config.yaml
encoder_num_experts: 8
encoder_kernel_size: 15
fusion_encoder_activation: "squared_relu"
fusion_encoder_expert_mlp_ratio: 0.25
fusion_encoder_cross_attention_every: 1
lr_schedule: "cosine"
warmup_steps: 360
Rows from block 2 of the fusion encoder, named by matrix and row number. Rows with one number belong to one neuron. Each number is 128 + 32 x the weight over the matrix's rms, rounded and kept within 0 to 255. All counts start at 0.
# fc1: MLP up (fusion_encoder.blocks.2.mlp.fc1.weight, 640x320), inputs 160-239
# fc2: MLP down (fusion_encoder.blocks.2.mlp.fc2.weight, 320x640, transposed), outputs 160-239
fc1.403 [119  71 109 128 113  95 139 141 127 142 134 145  97  85 109 142 129 129 120 114 148 111  77 214 100 177 161 168 144 140  96 152 167 118 135 119 101  97 158 147 135 162 149 131 126 218  39 105  98 130 110  98 176 147 143 132 131 149 169 125 167 142  78 158  79 106 124 105 114 153 126  65 166 146 155 151 123 162 133 120]
fc1.404 [142 164  79 128 157 146 142 147 150 134 193 127 163 165 106 125 152 163  74  93 163 159 102 179  84 125  97 153 122 136 101 151 147 116 179 131 134 129  94 150 138 121 169 141 165 105 129 106  91 113 130 124 171 169  97 161 155 151 101  78 147 149  94 111 148 127 103  74  94 122 117 111 148 139  68 150 178 131 186  95]
fc1.405 [100  92 130  89 130 129 185 255  40 143 115 132 187 150 107 180 181 144  93 144  91 127 151 184  88 173 153 122 118 182 122 213 204  60 146 126 167  58 170 178  57 104 171 129 220 114 149 110 156  97 156 172 140 129  93  48  47  70 165 133 116 152 113 105 111  86 172 181  61 119  42  98 131 144 210 139 213 176 150 107]
fc1.406 [132 144 103 152 108  66 115 116 106 167 146 108 105 120 127 177 126 171 183 148 132  60  66 107 131 167 131 123 168 145 162 110 141  81 169 178 192 146  99  92 144 118  98  97 172 161  88 123 127 198 158 141 161  87 114  96 193 131 152  89  83 135 139  93 145  90 116 157 121 148  85 174  57 142 174  92 128 115  73  83]
fc1.407 [153 113 117 167 134 152  94 138 195 172 105 121 165 161 120  96  87 199 155 140 131 158 101  75 104  63 146 173 163 112 117  95 157 136 152 144  70 166 145 119 128 130 156 111 130 170 175 154 138 135 132  75 131  25 164 115 121 114 156 180  98 128 179 135 128 101 110 162 171 165  77  74  82 155 124 119 101  96  89 144]
fc1.408 [191 118 115 173 138 109 131 107 140 101  82 118  97 169 132 114 101 139  88 156  96 135 111 178  73 146 102  79 174 148 152  73 188 136 139  87 128  82  98 125  88 147  95 147 154 220 163 211 134 105 107 109 143 100  71 136 110  76 139  77  87 117 134 131  90 120 187 118 175 134 123 148 160 103 145 142  96 115 202 138]
fc1.409 [115 141 143 149 102 140 115  83 120 178 147 120  62  95 103 129 108 117  90 117 116 160  69 105 135 150 108 148 162 121 150 112 135 129 129 130 112 168 140 111 108 151 114 160  73 136  78 131 128 126 118 114 168 132 166 126 143 130 139 112 102 141 138 149  79  82 160 119  94  67 128 120 100 115 129 168 167  92 132 125]
fc1.410 [157 124 145  87 110 147 126 111 108 126 121 175 152  69 140  87 157 178 123 154 132 163 112 116 163 149 147 108 125 163  99  96 140 161 119  97 161 139 131 146 121 136 147 113  98 175 118 114 180 174 145 107 102 153 157  92 110 129 145 100 101 145 103 127 130  90 191  63 127 126 145 104 126 148 146 164 137 116 143 140]
fc1.411 [127 175 117 136 168 110 147 124 145 136  93 147  73 145 135 162 169 107  83 157 130 145 171  90 147 144 151  75 140 114 112 130 142 144 134 149 121 120 124 130 124 105 100 141 120 122  99 131 156 123  79  91 115 144 118 149 169  95 107 137  91 152  95 146 114 128 123 123  90 138 138 158 141 149  79 182 125 157 161 138]
fc1.412 [ 92 163 181 122 145  99 149 130 117 161 163  93 140 116 128 116 107 129 143 158  85  93 198 140 105 123 120  88 103 120 108 151 167 169 139  96 139 118  86 117 136 115 126  99 117 141 112  98 159  71  93 131 105  99  81 100  87 163 131 123 127 142 104 144 109 122  81  99  96 104 153 152 112 121  69 151 188 172 104 143]
fc1.413 [145 147 127 134 107 151  89 132 144 147 107 123  85 118 127  92 103 168  92  97 115  95 158 123 109 143 143 141  89 129 145 158  91  96 118 163 185 105 130 171 118  49 121 130 130 155  88 143 135 132 110 158 134 142 166 108 107  96 124 131 143 173 131 136 157 131  94 108 134 138 102 142 123  86 122 126 148 176 168 125]
fc1.414 [140 106  96 158 186  87 150 145 178 113  68 111 121 111 160 135  63 163 144  73 135  96 228 134 143 140 120 131  81 215 150 180 134  79 173  41  99 152 111 149  20  57 119 134  78  95 203 153 117 148 119  57 186 100 128  85  61 112 160  54 118  89 151 174 141 127 137 158 224 120  96 111 144 149 163 142 160 140  56 204]
fc1.415 [134 112 134 123 101  94  66 126  96 120  92 144 111 134 148 209  94 112 127 110 164 172 183 128 149 115 115 124 135 184 112 134 118  83  80 125 141 122 169 183 133 140 229  77 153 123 145 133  64  91 138 134 152 183  87 133  99 166  86 108 157  62 232 118 130 154 166 107 135 148 100 120 171 136 152  74 131  94  12 174]
fc1.416 [114 128 123 117 144  67 106 136  93 128 117 124 104 125 135 117 127 146 109 105  87 113 152 137 113 157 122 146 152  49 114  75 102 157 122  92 111 164 142  58 104 127 159 113 102 167  73 134 119 106  98 120 150 148 173 144 120 104 122 110 177 120  89 124 168 158 112 178  70 134  90 119 136 142 120 147 135 159 130 133]
fc1.417 [ 40 110 137 143 188 114 125 130  85 122  78 153 147 138 119  84  79  82 163 181  88  77 196 123 163  68 124 211 122 109 101 123 164 123 128 148 105  38 217 155 169 193 109 106  35 158  91  91 151 133 102 168 144 199 156 126  68 140  63 180  83 115 130  72  83 197 156 155 197  93  74 106 139  83 178 149 103 127 130  79]
fc1.418 [153  65 112 140 103 154 127 146 124 115 114  88 175 160 100  51 155 107  98 108  97  36 181 150 159 104 134 199 117  61  92  79  69 121  83 116 153 122  91 132 163  49  82 163 111 159 160  81 105 122  67 144  92 126 176 199  89 107 199 167 156 131 110 136  83  74 141 134 122 146  82 133 139 126 126 169 123 113 108 124]
fc1.419 [124 140 128 128 132 157 121 121 108  96 104 135  67 120 127 127 132  96 138 159 169 151 179 170 136  96 108 105  88  79 145  80 203  97 167 225 144 130 125 143 124 122 169  85 131 158 101 159 156 159 155 154  82 127  89 118 140 149 136 161 134  90 109 111 125 137 150 125 100 160 123 124 143 124  78 108 166 106  88  79]
fc1.420 [138 181 143 166  79 107 193 198 122 171 100 180 102 151 137 121 158 134 152 100 170 136 140 104 133  90 135 133 140 107 102 139 152 181  87 156 101 225 135 145  95  65 118  87 144 135  78  73 110  74 103 135  88 114 132 147 148  99 128 164  94 146 167 116 131 107  99 125 140  99 105 138  88  65 192 145 123 176 173  80]
fc1.421 [115 114 144 159  66 157 226  67 120 148 163  88 160 125 166 160 135  62 125 105 109 116 129 168 121 105 124 147 143 158 160 175 152 144 122  85 115 116  98 142  81  45 194 128 136 116 162  70 174 147  88 135 128 148 131 125  87 129 164 159 107  75 155 164 133  78 104 121  91 133  98 208 115 131 145 132 126 146 123 112]
fc1.422 [ 79 113 150 109 117  98 136  97 122  85 110 140  99 116 135 140 119 119 110 103 109 123 116 134 149 183 147 130 115 154 152 129 132 131 137 150 157 108 160 135  82 168 119 166  68  84 157 152 110 100 130  90 115 136 123 131  94 102 195 135 152 139 146  99 125 148 141 111 132 135 149 117  96  69  76 138 123 155 109 146]
fc1.423 [148 150 144  72 120 116 153 110 123 153 122 125 128 106 148  84  77 108 112 130 174  96 100  88 123 151  79 134 153 157 114 145 127 153 124 170 156 125 130 148 138 106  93  68 130 114 145  88 149 172 114 124  48 162  97 174  73 140 117 153 210 129 136 118 106 103 177  58  75 215 163 125  98  90 101 172 123 109 146  63]
fc1.424 [110 108 150 137 146 170 136 127 140 149 160 168 154 186  91 129 103 133 120 112 167 100 113 158 164  84 126  63 163  98 144 128 165 104 119 111 101 147 113 119 189 132  92 100 107 107 128 115 149 121 136 153 115 155  77 117 107 163 114 115 126 108 133 156 145 143  92 144  87 159 138 148 205 151 126 144 141 140  87 145]
fc1.425 [ 95 125 155 144  71 103 123 133 132 143 114 104 119 149 145 110 101 155 120 119 156 110 104  79 163 143  99 125 108  59 196 115 138 189  74  96 153 154 100  48 182 129 156 162 142 149 189 128 124 151 122 146 105 110  88 143 115 117  90 104 133 112 110 159 144 104 142  56 145  92 145 146 141  61 182 177 140  94 154 133]
fc1.426 [158 142 119 109 139  93 151 158 135  90  84  84 140  83 222 124 120 160 117 196 120  58  98  88 106  96 150 137 133  61 129 117 134  86 168 125  88 171  92 118 164 156  81 130 146 147 105  90 137 170 155 140 147 201 141 108 119 135 115  86 137  95  82 113 134 122 156 123 110 126  67 129 106  70  68  84 137 138 143  70]
fc1.427 [105 108 155 161 103 134 150 122 160 140 122  89 126 113 161 140 135 152 140  76 154 108 146 100 161 173  37 168 150  82 140 104 128 105 158  69 155 127 133  61 197 130 120 157 122 162 172 144 115  83  98  94  78 153  54 103 137 156 130 132 109 183 119 118 127 108 142  99 134 113 144  99 122 171  69 152 150 144 104  98]
fc1.428 [105 159 162 118 150 139  92 129 183 145 142  83 130 106 100 163 117  93 124 142 136 128 141 130 119 135 163 197 133 141 115 130 140 128 120 114 123 182 132  80 166 111 167 116 132 170 161 171 143 145  90 161  75 157 157 154 123  97 113 123  89  69 161 139  81 108 169 102  32 133 224 181 101 120 133 158 152 178 168 122]
fc1.429 [142 196 110 125 116 126 170 124 123 142 114 161 124 113 102  96 148 150 129 114 166 183 119 127 108 142 144 176  71 107 162 118  31 163 129  94 134 104  85 186  90 165 141 100  81 108 142 165 159  63 130 153 117 107  96 154 136 122  68 134 141 193 145 138 119  88 146 107 133 180 109 112 112  96 142 132 123 171 116  93]
fc1.430 [153  71  91 137 132  76 137 118 155 175 105 110 101 208 166  62 147 124 143 147 100  82 129 145  96 199 175  51 120  97 103 142 154  76 111 148  74 155 143  98 121 145 145  84 102  72 129 112 145  71 107 115 150  92 141 123 144  87 102 125 111 107 119 117 175  54 166  95 116 116 125 113 147 125 146 136 137 153 167 136]
fc1.431 [ 86 157 134 137 101  73  74 106 186  65 105 113  94 171 149 169 128 141 139 147  66 154 137 166  85 181 209 147 158 144  89 202 117 156 146 194 151 176 113 135 170 119 133 112 128 148  77 174 114 154  99 143 138 154 115 178 214 105 170  96 164 138 144 110 185 139 135 195  68 193 126 143 146 105 139  61 167 222 119 116]
fc1.432 [204 161 173 134 111 112 145 136 122 173 133 147 126 148 149 132  84 160 127 141  80 175  71 108 102 126 134 131 138 128 151 104 167 179 118  93 182 165 117 140 126 138 125 148 148 154  77 111 127  94  81 159 176 113 143  93 124  65  79  72  43 139  77  71  90 109  58 159 137 142 149 163 109  90 159  49 184 104 178  83]
fc1.433 [102 173  98 155 133 144 159  83 114 192 126 128 222 108 150  89  87 119  64  72 127  48 130 117 141  90 166 149 139 117 125 127  73 207 130 142  97 159 112 130 160 147 126 101  55 107 122 139 107 120 201 108 136  85 132  90 134 136  80 119  69  59 133  93 131 187 162 173 146 173 109 191  79 122  99  95 151 142 120  97]
fc1.434 [ 86  94 139 198 150 125 169 131 127 141  97 140 106 142 162 151 146 143 200 107 123 151  81 153 143 129 167 161 120 136 171 153 110  78 139 155 112 164  60  73  44 173 108 138  99  99  83 118  68  57 133  78 137 131 165 118 131 129 151 129 142 140 113 171 110 161 102 127 192  73 102 139 104 153 110 205 124 134 145 179]
fc1.435 [133 143 146  73 173 128 137 105 137 130 196 126 172 170 136 138  83 143 136 112 144 175 124 159 152 137 123 125 112 118 124 124 127  89  89 105 149 123 117  72 159  88 151 151 160 120 132 117 152  90 109 139 139 109 103  90 147 103  78 145 103 168 126 152 123  85 109 123 108 110  70 127 111 153 151  97 117 156 147  94]
fc1.436 [ 63 136 165  87 106 152 124  98  93 116 169 146 122  94 156 176 102  97 129 144 125 183 102 115 146 144 102 116 149 169 158 116 112 136 122 141 159  98 127 163 100 135 102 122  65 129 105 119  99  95 207  98 132 155 132 138  91  72 150  83 125 158 183  81 131 122 105  79 155 141 144  81 162 149 165 166 115  59  90 124]
fc1.437 [169 120 107 161 136 121 110 128  99 147 150 145 161 197  79 193 116 131 108 112  70  50 181 134  83 114 169 138 113 143 128  98  95  94 144 158 160  93  93 143 107 163  77 157 104  80 137 142 140 112 151  86 138  87 132 139  97  98 119 110 142 170 150 138  99 150 143 124 158 155 110 132 129 128  55  96 158 128 127 124]
fc1.438 [161  88  99 106 164 146 110 138  95 134 125 181 144 106 153 134 102 114  79 144 107 178  83 155 100  94 192 171 101 141 107 127 146 106 127 166 121 159 133  82 154 169 128 143 120 124 172 163 119 144  91 158 157 159 176 157 113  97 133 130 122 108 136 110  93  94 101 128 148 109 137 155 114 135 120 135 154 145 150 125]
fc1.439 [196 116 108 139 107  80 106 133 156 191 128 122 168 128 118 128 122  80  98 121 127  82 187  78 186 155 167  79 148 171 130 114 133 197 159 120 155 166 163 111 110 155 164  88 149  90 108 169 132 146  80 133 151 126 101 102 120  94 112 109 106 154 154 148 166 140 130  98  84 151 123 100 115 121 124 149 115 112 103  97]
fc1.440 [138  97  22 141 131 133 140 127 132 115 203  93 136  93 120 158 132 146 147 164 126  99 117 114 159 192 107  98 106 115  78 114 139 206 119 153 137 163 139 228  80 127 176  87 146 134 151 132 110 139  92 172 147 152 151 155 128 133  99 115 110  92 158 121 137 138  83 185 133  94 169 116 123 124 115 119 104 137  94  96]
fc1.441 [138 139 114 137 124 159 124 152 127 116 111 104 104 123 122 103 123 131 102  75 151  79  50  97 102 159 148  65 169 152  77 117 130  99  64 181 167 130 117  86 131 156  91  94 129 117 194 113 159 153  81 168 127 132 107  97 145 159  79 154 104 139 113 127 160 157 152 159  85 164 148 167 122 123 150 121 147 114 166 155]
fc1.442 [123 141 109  99 182  83 100 134 135 143 125  60 114  66 103 144 145 150 179 155 126 225 142 113 152  64 184 147 101 143 107 137 120 189 141  83  95 106  85  96 114 114 126 115 185 116 137  98  74 114 112 172 150 144 135  73 137  89 120 110 111 126 133 121  82 148 114 142 106  76 107 103 199  80 129  61  97 120  83 119]
fc1.443 [104 107 118 127 114 168 152 113 144 148 127 131 193 150 132  70 162  98  93 124 105 166 124 134  99 117 104 162 133 136 149 155 117 178 104 122 164 113 142 124 182 118 120 160 109 138 144 137  94 148 116 151 112 145  81 122 141 146 109 127 105 154 130 116 149 119 113 121 166 127 203 146 144 125 141 112 172  97 137 136]
fc1.444 [159 162 111  91 111 112 158 153 138 157 158 169 177 136 157 117  89 108 109 122 118  91 183 156 194 132  85  50 117 114 115 126 108 142 133 137 127 122  82 203 130 176 141 142 154 108 151 129 177 188 103 192 160  20 152  77 121  99  32 112 155 150 111  28 102 132 102 173 129 103 111 110 147 131  68 105 122 148 161 108]
fc2.403 [116 119 116 156 148 150 161 108 156 149  94 140 162 120 116 110 111 131 118 154 128 166 162 124 141 130 128 126 135 164 218 154 146 165 118 157 149 166 185 148 119 150 133 148 136 158 108 137 102 120 105  78 163 129 136 109  56 168 100 119  87 117 157 130 137 165 140 134 118  98 166 118  81  76 152 134 188 150 153 139]
fc2.404 [120 103 129 127 121 125 150 133 134 137 128 146 142 126 125 116 142 135 148 130 149 159 158 116 129 144 111 138 106 151 120 140 111 118 132 134 151 138 125 142 147 115 130 161 121 125 121 118 129 109 118 139 146 128 111 149 138 155 145 151 141 138 122 124 137 120 127 148 106 124 124 140 128 117 142 111 119 104 134 113]
fc2.405 [132 120 154 171  96 118 103 149 148 139  97  75 152 139 123 122 139 108 142 118 113 146 174 116 145 165 119 146 147 140 158 130 152 132 114 110 128 179 120 163 177 149 141 153 152 150 117 128 149  85 113 145 111 139  93 119 133 178 136 129 142 145 132 142 167 166 101 176 148 124 128  59 122  99 142 117 130 150 155 129]
fc2.406 [103 112 176 167 109  90 171  91 102  79 162 152 115 175 143 131 180  84 118 131 100 151 115 121 140  75  90 107 152  75 141 138 137 127  98 156 110 160 169 133 180 155  56 167 116  93 108 152 153 154  66 156 129 129 107 129 122 177 162 120 142  86 158 158 120  69 165  89 126  72 122 133 211 126  97 121 137 139 166 152]
fc2.407 [153 119 105 134 105 138 136 147  95 125 151 126 158  93  98 130 162  98  93 108 102 192  84 172 116 139  66 151  51  91 135 110 164 119 120  84 127 145 102  88  69 163  81 131 161 161 115 144  83  95 133 185 130  61 102 158 191 105 116  64 186 125 108 156  38 169  70 129 125 192 143 131 135 134  75  77  97 102 101 160]
fc2.408 [153 108 137 113  81 158 117  29 131 115 105 120 116 112 139  72 136  59  80 146 154 149 117 160 106 109 146 177 116 127  58 135 168 139 120 170 127  90 118 175 158 171 128  72 170 143 197  77 219 162 115 132 108  50 127 143 135 154 114  77 112 104 128 167  63  95  95 138 120 185  82  74 183 182 105  93 131 131 170 104]
fc2.409 [142  90 153 106 169 151 196 146 122 139 132 164 118 146  51 146 136 148 171 240 144 124  96 172 139 130 190  98  41 154 122 135 179 187  39 111 122  82 141 146 173  97  86  92  93 121 123 120 164 106 107 106 139 219 117 116 172 121 104 114 102 183 104 106 117 129 147 173  83 164 181 123 126 147 104 148 137  62 152 126]
fc2.410 [121 133 129 143 112 145 137  80 110 129 173 150 159 212 107 100 131  72  85 100  85  83 169 145 109 174 146 107 148 160 126 172 145  98 135  23 126 106  80  87 191 169 126 184  82  36 139  59 120  83 143  92 194 129  89 190  89 120 103 114 130  85 151 165 152 145 150 135 129  91 126 143 118 139 224 191 155 104 141 143]
fc2.411 [ 79  74 101 133 147 119 160 124  93 163 155  91 135 123 176 146 112 158 139 105 151 135  82 146 140  88 180 143  95 152 104 161 111 144 105 113 135 137 154 164  96 182  77  97 116  64 115  69 116 150 129  79 118 128 180 192  90 124 161 123 138 124  78 102 136 157  78 107 157 170 111 103 166 106 158 114 109 147 161 190]
fc2.412 [177 123 112 151 175 177 157 100 139 149 126 123 168 133  80 116 223 120 117 156 147  77 111 148 124 135 172 113 120 100 128 161 137 179 136 160 161 103  79 173 101  43 102  72 198  96  66 150 140 153 121 134 126 140 137 114 133 121  98 176  98 116  60 128 172 177 178 112 128 101  90 140 118 219 102  89  90 166  92 157]
fc2.413 [137 174 140  91  93 151  88 128 152 109 154 161 124 153 136  94 159 118  85 138  79 103 114  90 180 167 115 163 172 121 142 170 144 133 139 103 133 172 139  63 109 140 124 171 125 140 152 159  71 141 165 134  97  87 136 114  64 144 164 158 134 148 119 163 101 181 152 121 126 158 142 171 149 116 149 115 156 168  99 148]
fc2.414 [154 136 138 112  96 133 115  88 115 109 149 149 117 118 103 108 121 109 116 125 130 112 138 127 139 140 115 136 113 103 180  81 136 141 137 126 148 129 108 146 128 117 144 133 129  99  74 125 129 143 156 111 103 165 106 110 141 149  83 126 120 145 112 118 165 126 103  93 133 124 128 133 158  81 122 142 155  78 102 112]
fc2.415 [132 120 107 172 163 110  83 115 129 151 141 157 144 149 149 127 178 145 107 123 124 109 132  82 173 142 149 146  96 149 108 150 149 123 125 165 102 145 196 136 102 106 148 112 156 104 136 142 158 157 173 147 112 160 201 170 117 137 120 152  91 190 114 108 117 124 159 149 120 167 120 137 132 176 130 135 133 185 122 137]
fc2.416 [137 164  89 100 152 141  83 107 118 117  85  97 143 161 131  80 140 112 122 165 169 167 153 111 112  91 137 176  79 184 104 123 150 154 160 204 113 180  59 128  83 137 180 111  94  84 163 180 144  68 161  91 147 113 168  65  84 141 185 174  96 171  80 100 109 111  75 139  86 154  67 108 154 175 156 123 176 140 135 188]
fc2.417 [126  92 137 132 133 120 125  99 114 114 126 131 107 112 123 102 130 116 102 115 129 127 103 105 107 155 112 112 145 118 134 137 141 129 134 128 128 122 109 123 108 118 117 122 115 137 129 109 125  99 128 127 119 116 123 116 112 143 123 149 110 136 131 116 152 118 125 141 118 113 118 142 105 132  94 110 146 144 130 118]
fc2.418 [158 135 149 113  88 112 108 138 149 135 197  97 167 115 139 146 147 194 158 146 125 165 142 129 173 124 116  66  88 154 157 132 120 120 137 120 131  81 157 183  70 149 187 122 121 184 148 144 159 137 173  75 112 193 114 195 114 195 108 129 140  89 163  80 128 126 187  82 141 116 124 134 137 140 159 170  63 133 129 124]
fc2.419 [ 62 186 124 108 130 116  44  92 116  90 180 160  80 137  78 186 150  70  88  79 107 219 150 215 175 185  95 191 108  44 128 144 113 117 161 190 123  66 170 153 168  67 106 120 161 135 147  64  78 139  94 134 124 139 210  83 158 126  81 165  57 168 133 137 129 141  84  59 128 188 180 123 123 129 119 138 127  96 148 128]
fc2.420 [152 111 143 131 196  74  83 180  72  85 163  90 204 162  95 147 172 107 163 173  83 143 107 103 139 167 115 122 134 125 170 140 108 182 134 159  98 132  50 162 131 126  63  63 119 168 166 177 148 149 174 142  74 123  70 128 117 197 143  67  97 137 171  62  96 135 182 174 112 122 118 100 148 211 127  83 125 148 171 131]
fc2.421 [ 95 107  74 102 131 147 113 103 145 151  87 120 129 129 172 114 115 168 115 110 184 193 112  99  88 105 152 120  83 125 106 126 134 136 119 127 113 127 161 145 141 137  85 105 138 106 101 122 143 161 130  92 107 119 138 185 124  83 105 136  99 155 103 104 143 130 119 140 106  82 105  90 140 133  72 125 143 109 113 166]
fc2.422 [145 135 125  97 108  79 102 121 108 156 176 118 146 130  82  54 124 180 159 148 132 142 102 143 159  95 124  81  91 115 104 143 102 207 105 186 128 195 133  88 194 107 122  91 136 104 136  99 122 128 176  91 100 166 147 137 170 113 102 108 151 113 129  86  87 122 133  69 109 144 121 144 140 143  75 120 173 108 163  96]
fc2.423 [145 116 111 147 129 131 127 134 118 173 130 152 121 116 125 149 117 133 101  95 106 119 140 107 123  99 127 131 116 157 154 108 112 125 155 119 145 145 106 151 118 103 149 147 134 140 127  95 144 139 134 112 156 128 132  92 121  81 147 139 132 118 137 136 118 124 115 138 137 119 129 118 138 180 150 126 108 140 125 155]
fc2.424 [135 151 126 175 114 146 134 147 168 126 103 158 159 127 101 165 111 122 136 134 104 133 131 176 110 167 119 130 158 143 163  91 133 110 146 119 124 141  84 158 144 146 152 118 151 130 140 160 116 148  77 126 143 135 139 101 139 178 119 154 100 152 109 111 122 162 137 139 116 118 117 116 130  64 149 161 142 127 122  78]
fc2.425 [168 108  75 122 157 112  93 153 153  84 140 101 223 205 130 118  99 135 120 162 127 144 112 186  82  84 133 177 138  89 144 103  88  97 143 165  58 170 164 220 106  82  86 128  98 139  96 153 120 136 137  45  93  51 116 127 166 235 120 102 150 159 172 149 159 148 139  79 118 190 198 110 128 189  87  97  89 114 137 160]
fc2.426 [ 94 169 136 125  76  96  44 108 100 125 110 136 126 156 117 130 159 140 149 133 113 120 178 169 138  79 162  99 126 190 125 175 116 145 133 119 141 116 155  77  80 122 110 106 109  72 102 128  95 110 133 112 146 103  41 125 156 100 131 176  72 150 159 104 141 124 111 103 159  96 140 138 145  89 150 121  95  80  88 113]
fc2.427 [ 82 132 126 106 144 135 139 100 102 114 143  90  95 146 133 135 122 130 113 121 132 100 160 120 126 167 167  91 120 105 127 182 118 156 149 170 106 151 136 108 173 159  97  80 140 112 151 114 134 141 177  96 134 163 114 155 187 146 165  90 116  71 133 149 120 160 168  57 113  82  93  82 127 204 105 140 111  99 141 101]
fc2.428 [115  98 185  64  73 171 118 129 122 121 133 138 105 119 132  90 116 147 121 121 185  84 148 122 185  75 149  95 118 162 176 146 146 128 113  37 126  98  88 134  66 104 122 151 125 110 172 111 158 140  90  47  53 176 152 113 120 155 104 147 168 149 144 137 127 131 162 135 145 156  82 162 139 150  86 156 209 125 176 138]
fc2.429 [104 129 116 111 108 186 109 168 119  98 155  67 136 138 131 102 102 118  94 180 164 112 151  94 110 163 201 134 126 175 154 187 165 150 119 107 120 144 176 167 126 173 109 143 200  99 114 134  58  98 131 106 117 156 155 110 137 125  72  98 161  70 101  98  98 155  85 160 127 122 125 179 181 136  79 143 141 176 119 175]
fc2.430 [117 126 125 135 131 128 186 119 115 111 169 164 168 163 131 130 149 150 146 138  96  94 124 122  96 104 139 185 136 128 178 116 210  81 223 149  86 139 134  68 135  72 139 151 106 161 104 133 109 101  90 111 149 153 109 231 168 197 110 108  96 124 124  94 119  95  68  94 168 111 141 115 143 161  98  89 100 112 172 118]
fc2.431 [ 85  85 158 161  92 111 105 204  99 178 199  84 144 135 123 172 184 125 128  72 117 167 160 102 129 211 123 165  98 144 139  92 151 122 143 138 166 106 144 153 160 197  89 131  87 185 193 111 119  80 153 114 131 163 154 121  70  74 177 168 132 121 156 146 110 119 107 139 142 150 113 110 135 198  93 121 157 207 164 132]
fc2.432 [162 186 146 153 187  93 176 165 144  78  70 118 120  90 127  86  93 122 160 130 138  77 153 141 104 144 116 118 103  89  92 109 127 112 111 123 186 148 151 156 134 118 139  97 178 117 107 145 109 148 149 101 108 125  72 146 161 133 141 120  72 124 134 167 162  96 226 193 188 142  70 112 122 157  79 161 102  87 101 146]
fc2.433 [ 86  99 124 136 111 111 100 136 124 152  71 159  98 137 163 119 157  99 126 190  67 130 121 119 143  93 119 126 106  85  74 121 182  97 106 135 164 125 135  95 140 151 101 130 136 175 154 114 149 170 116 167 138 109 138  52 110 111 187 143 143 122 124 169 120 103 144 102 106 114 149 118 125 135 158 115 151 107 100 197]
fc2.434 [180 115 163  90 156 236  82 131 171 109 155 115 180 123 170 105  82 178  60  94 159 134 190 140 118 151 109 107  89 102 140  96 171  97 106 171 136 162 138 100 122 154  61 118 133 132 146 116  60  93 125 140 171 111  29 158 145 122 185 161  72 111 198 231 126 180 133 127 126 155 130 115 101 102 117 142 124 101 151 118]
fc2.435 [ 82 147  97 100  86 123 177 130 143  92 109 153 116 136 114  91 115  62  95  87 136  96 162 135  99  95 159 162 121 135 165 115  86 197 160 174 140 154 152 124 183  46 103  97 201 159 107 118 167 155  56 125 141 131 171 179 112 142 127 133 177 131 149 106  58  99 154 133 183 188 179 127 141 123  34 198 147 111 180 111]
fc2.436 [124 164 113 180 109 139  92 138 122 163 131 165 110  70 138  96 100 136 139 129 159 119  53 104 124 162  87 111  89 142 151 121 167  75 124 113 138 156  87  69 131 172  99 157 109  58 101 176 144 145 123 103 115 111 117  67  55 153 114  82 127 129  90 108  95 178 184 192 122 115 162 159 125  78 113 155 114 173 156 119]
fc2.437 [153  90 113 110 112 103 153 179 186 100 113 128 126 147 105 118 109 115 129 150 127 227 109  97 130 212 126 146  85  99  76 186  95 114 111 151 157  82 163  82 125 105 150  47 170 129 109  54 109  49 179 132 161 132 148  75 201 181  92 162  95  62 108 117 111 120  84 143 121 109 125 170  58 112 135 152 102 131 122 165]
fc2.438 [234 144  99 141 150 105  95 164 140  96 131 106 101 129 177 117 106 129  53 130 144 133 142  56 109 196 136 131 138 174 114 147 114 141 112 147  98 166  84 145 116 165 126  56 142 129 116 128 140 184 165 127  71 127  71 170 128 139 130 167 153 119 106  82 146 125 171 106 110 102 104  99  94 145 142 117 103  70 131 132]
fc2.439 [103 122 189 151 133  55 142 146 140 125  99 127 115  93 147 179 128 167 135 151 136 154 110 161 105 188 136 173 134 218 193 170 157 131 148 131  86  87 107 130 232  82  94 138 141 187 132 115 106 127 180  85 140 121 112 105 153 144 144 179 136  95 120 172  92 182 170 185 152 141 101 169 132  98 124 112 122 137 123 149]
fc2.440 [ 82 152 141 143 112 105 165 155  78  79 112 118  96 117 209  98 105 123 102 137 139 115 197  22 139  94 183 112 176 129  77 132 173 101 117 196 115  54 144 128 136 149 121  91  97 107 135 136 132 126 184 107 181 123 134 122 125 177 120 118 149 128 136 181 130  97  98  97 124  92 114  78  90 138 175  94 174 168 128 162]
fc2.441 [146 113 136  91 100 131 167 141 152 120 132 108 136  84 169 136  98 119 148 141  73 139 139 151 135 158 158 101 109 136  84 159  77  62 137  81 136 124 125  78 131 157 170 128 110 126 172  92  94 144 128 130 172 104 108 141 118  93 174  92 151 108 120 133  98 135 135  67 133 174  98  83 122 145 114  59 112 142 130 115]
fc2.442 [141 111  86 135 148 155 102 113 162 139 122 124 118 119 142  92 112 155  79 152 103 148  87 123 144 123 157  85 158 150 172  70 102 124 160 189 172 105 127  61 109 127 143  62 149 170 134 125  94 150 129 102  91 145 151 160 115 150 200 125 110 123 175 147 124 115 139 157 132 135 118 109 139 118 132 135  94 160 149 111]
fc2.443 [103 137 101 132 119  66 131 134  61  74 154  77 139  95 119 163 174 166 155 120 162 169 169 103 184 110 171  75 188 194 118  92 179 117 132 121 155 107 146  92 129 188 110 178 151 108 118  89 136  66 122 114 129 141  92 123 125 126  48 124 191 134 104 118 168 162 110 187  37 129 147 116 115 142 119 128 152  91 120 118]
fc2.444 [142  96 104 122  88 199 150 108 110 204 126 134 132 161  92 165 152 146 119  88  86 156 104 224 175  83 207 150  86 123 156 132 141  88 208  65 154  55 110 155 104  93  75 113 155 117 167 105 116 118 129 163 106 253 207  77  57  89 137 165 169 186 118 111 180 152  96 101 137 177  80 101 132 182 138 130 166 138 214  60]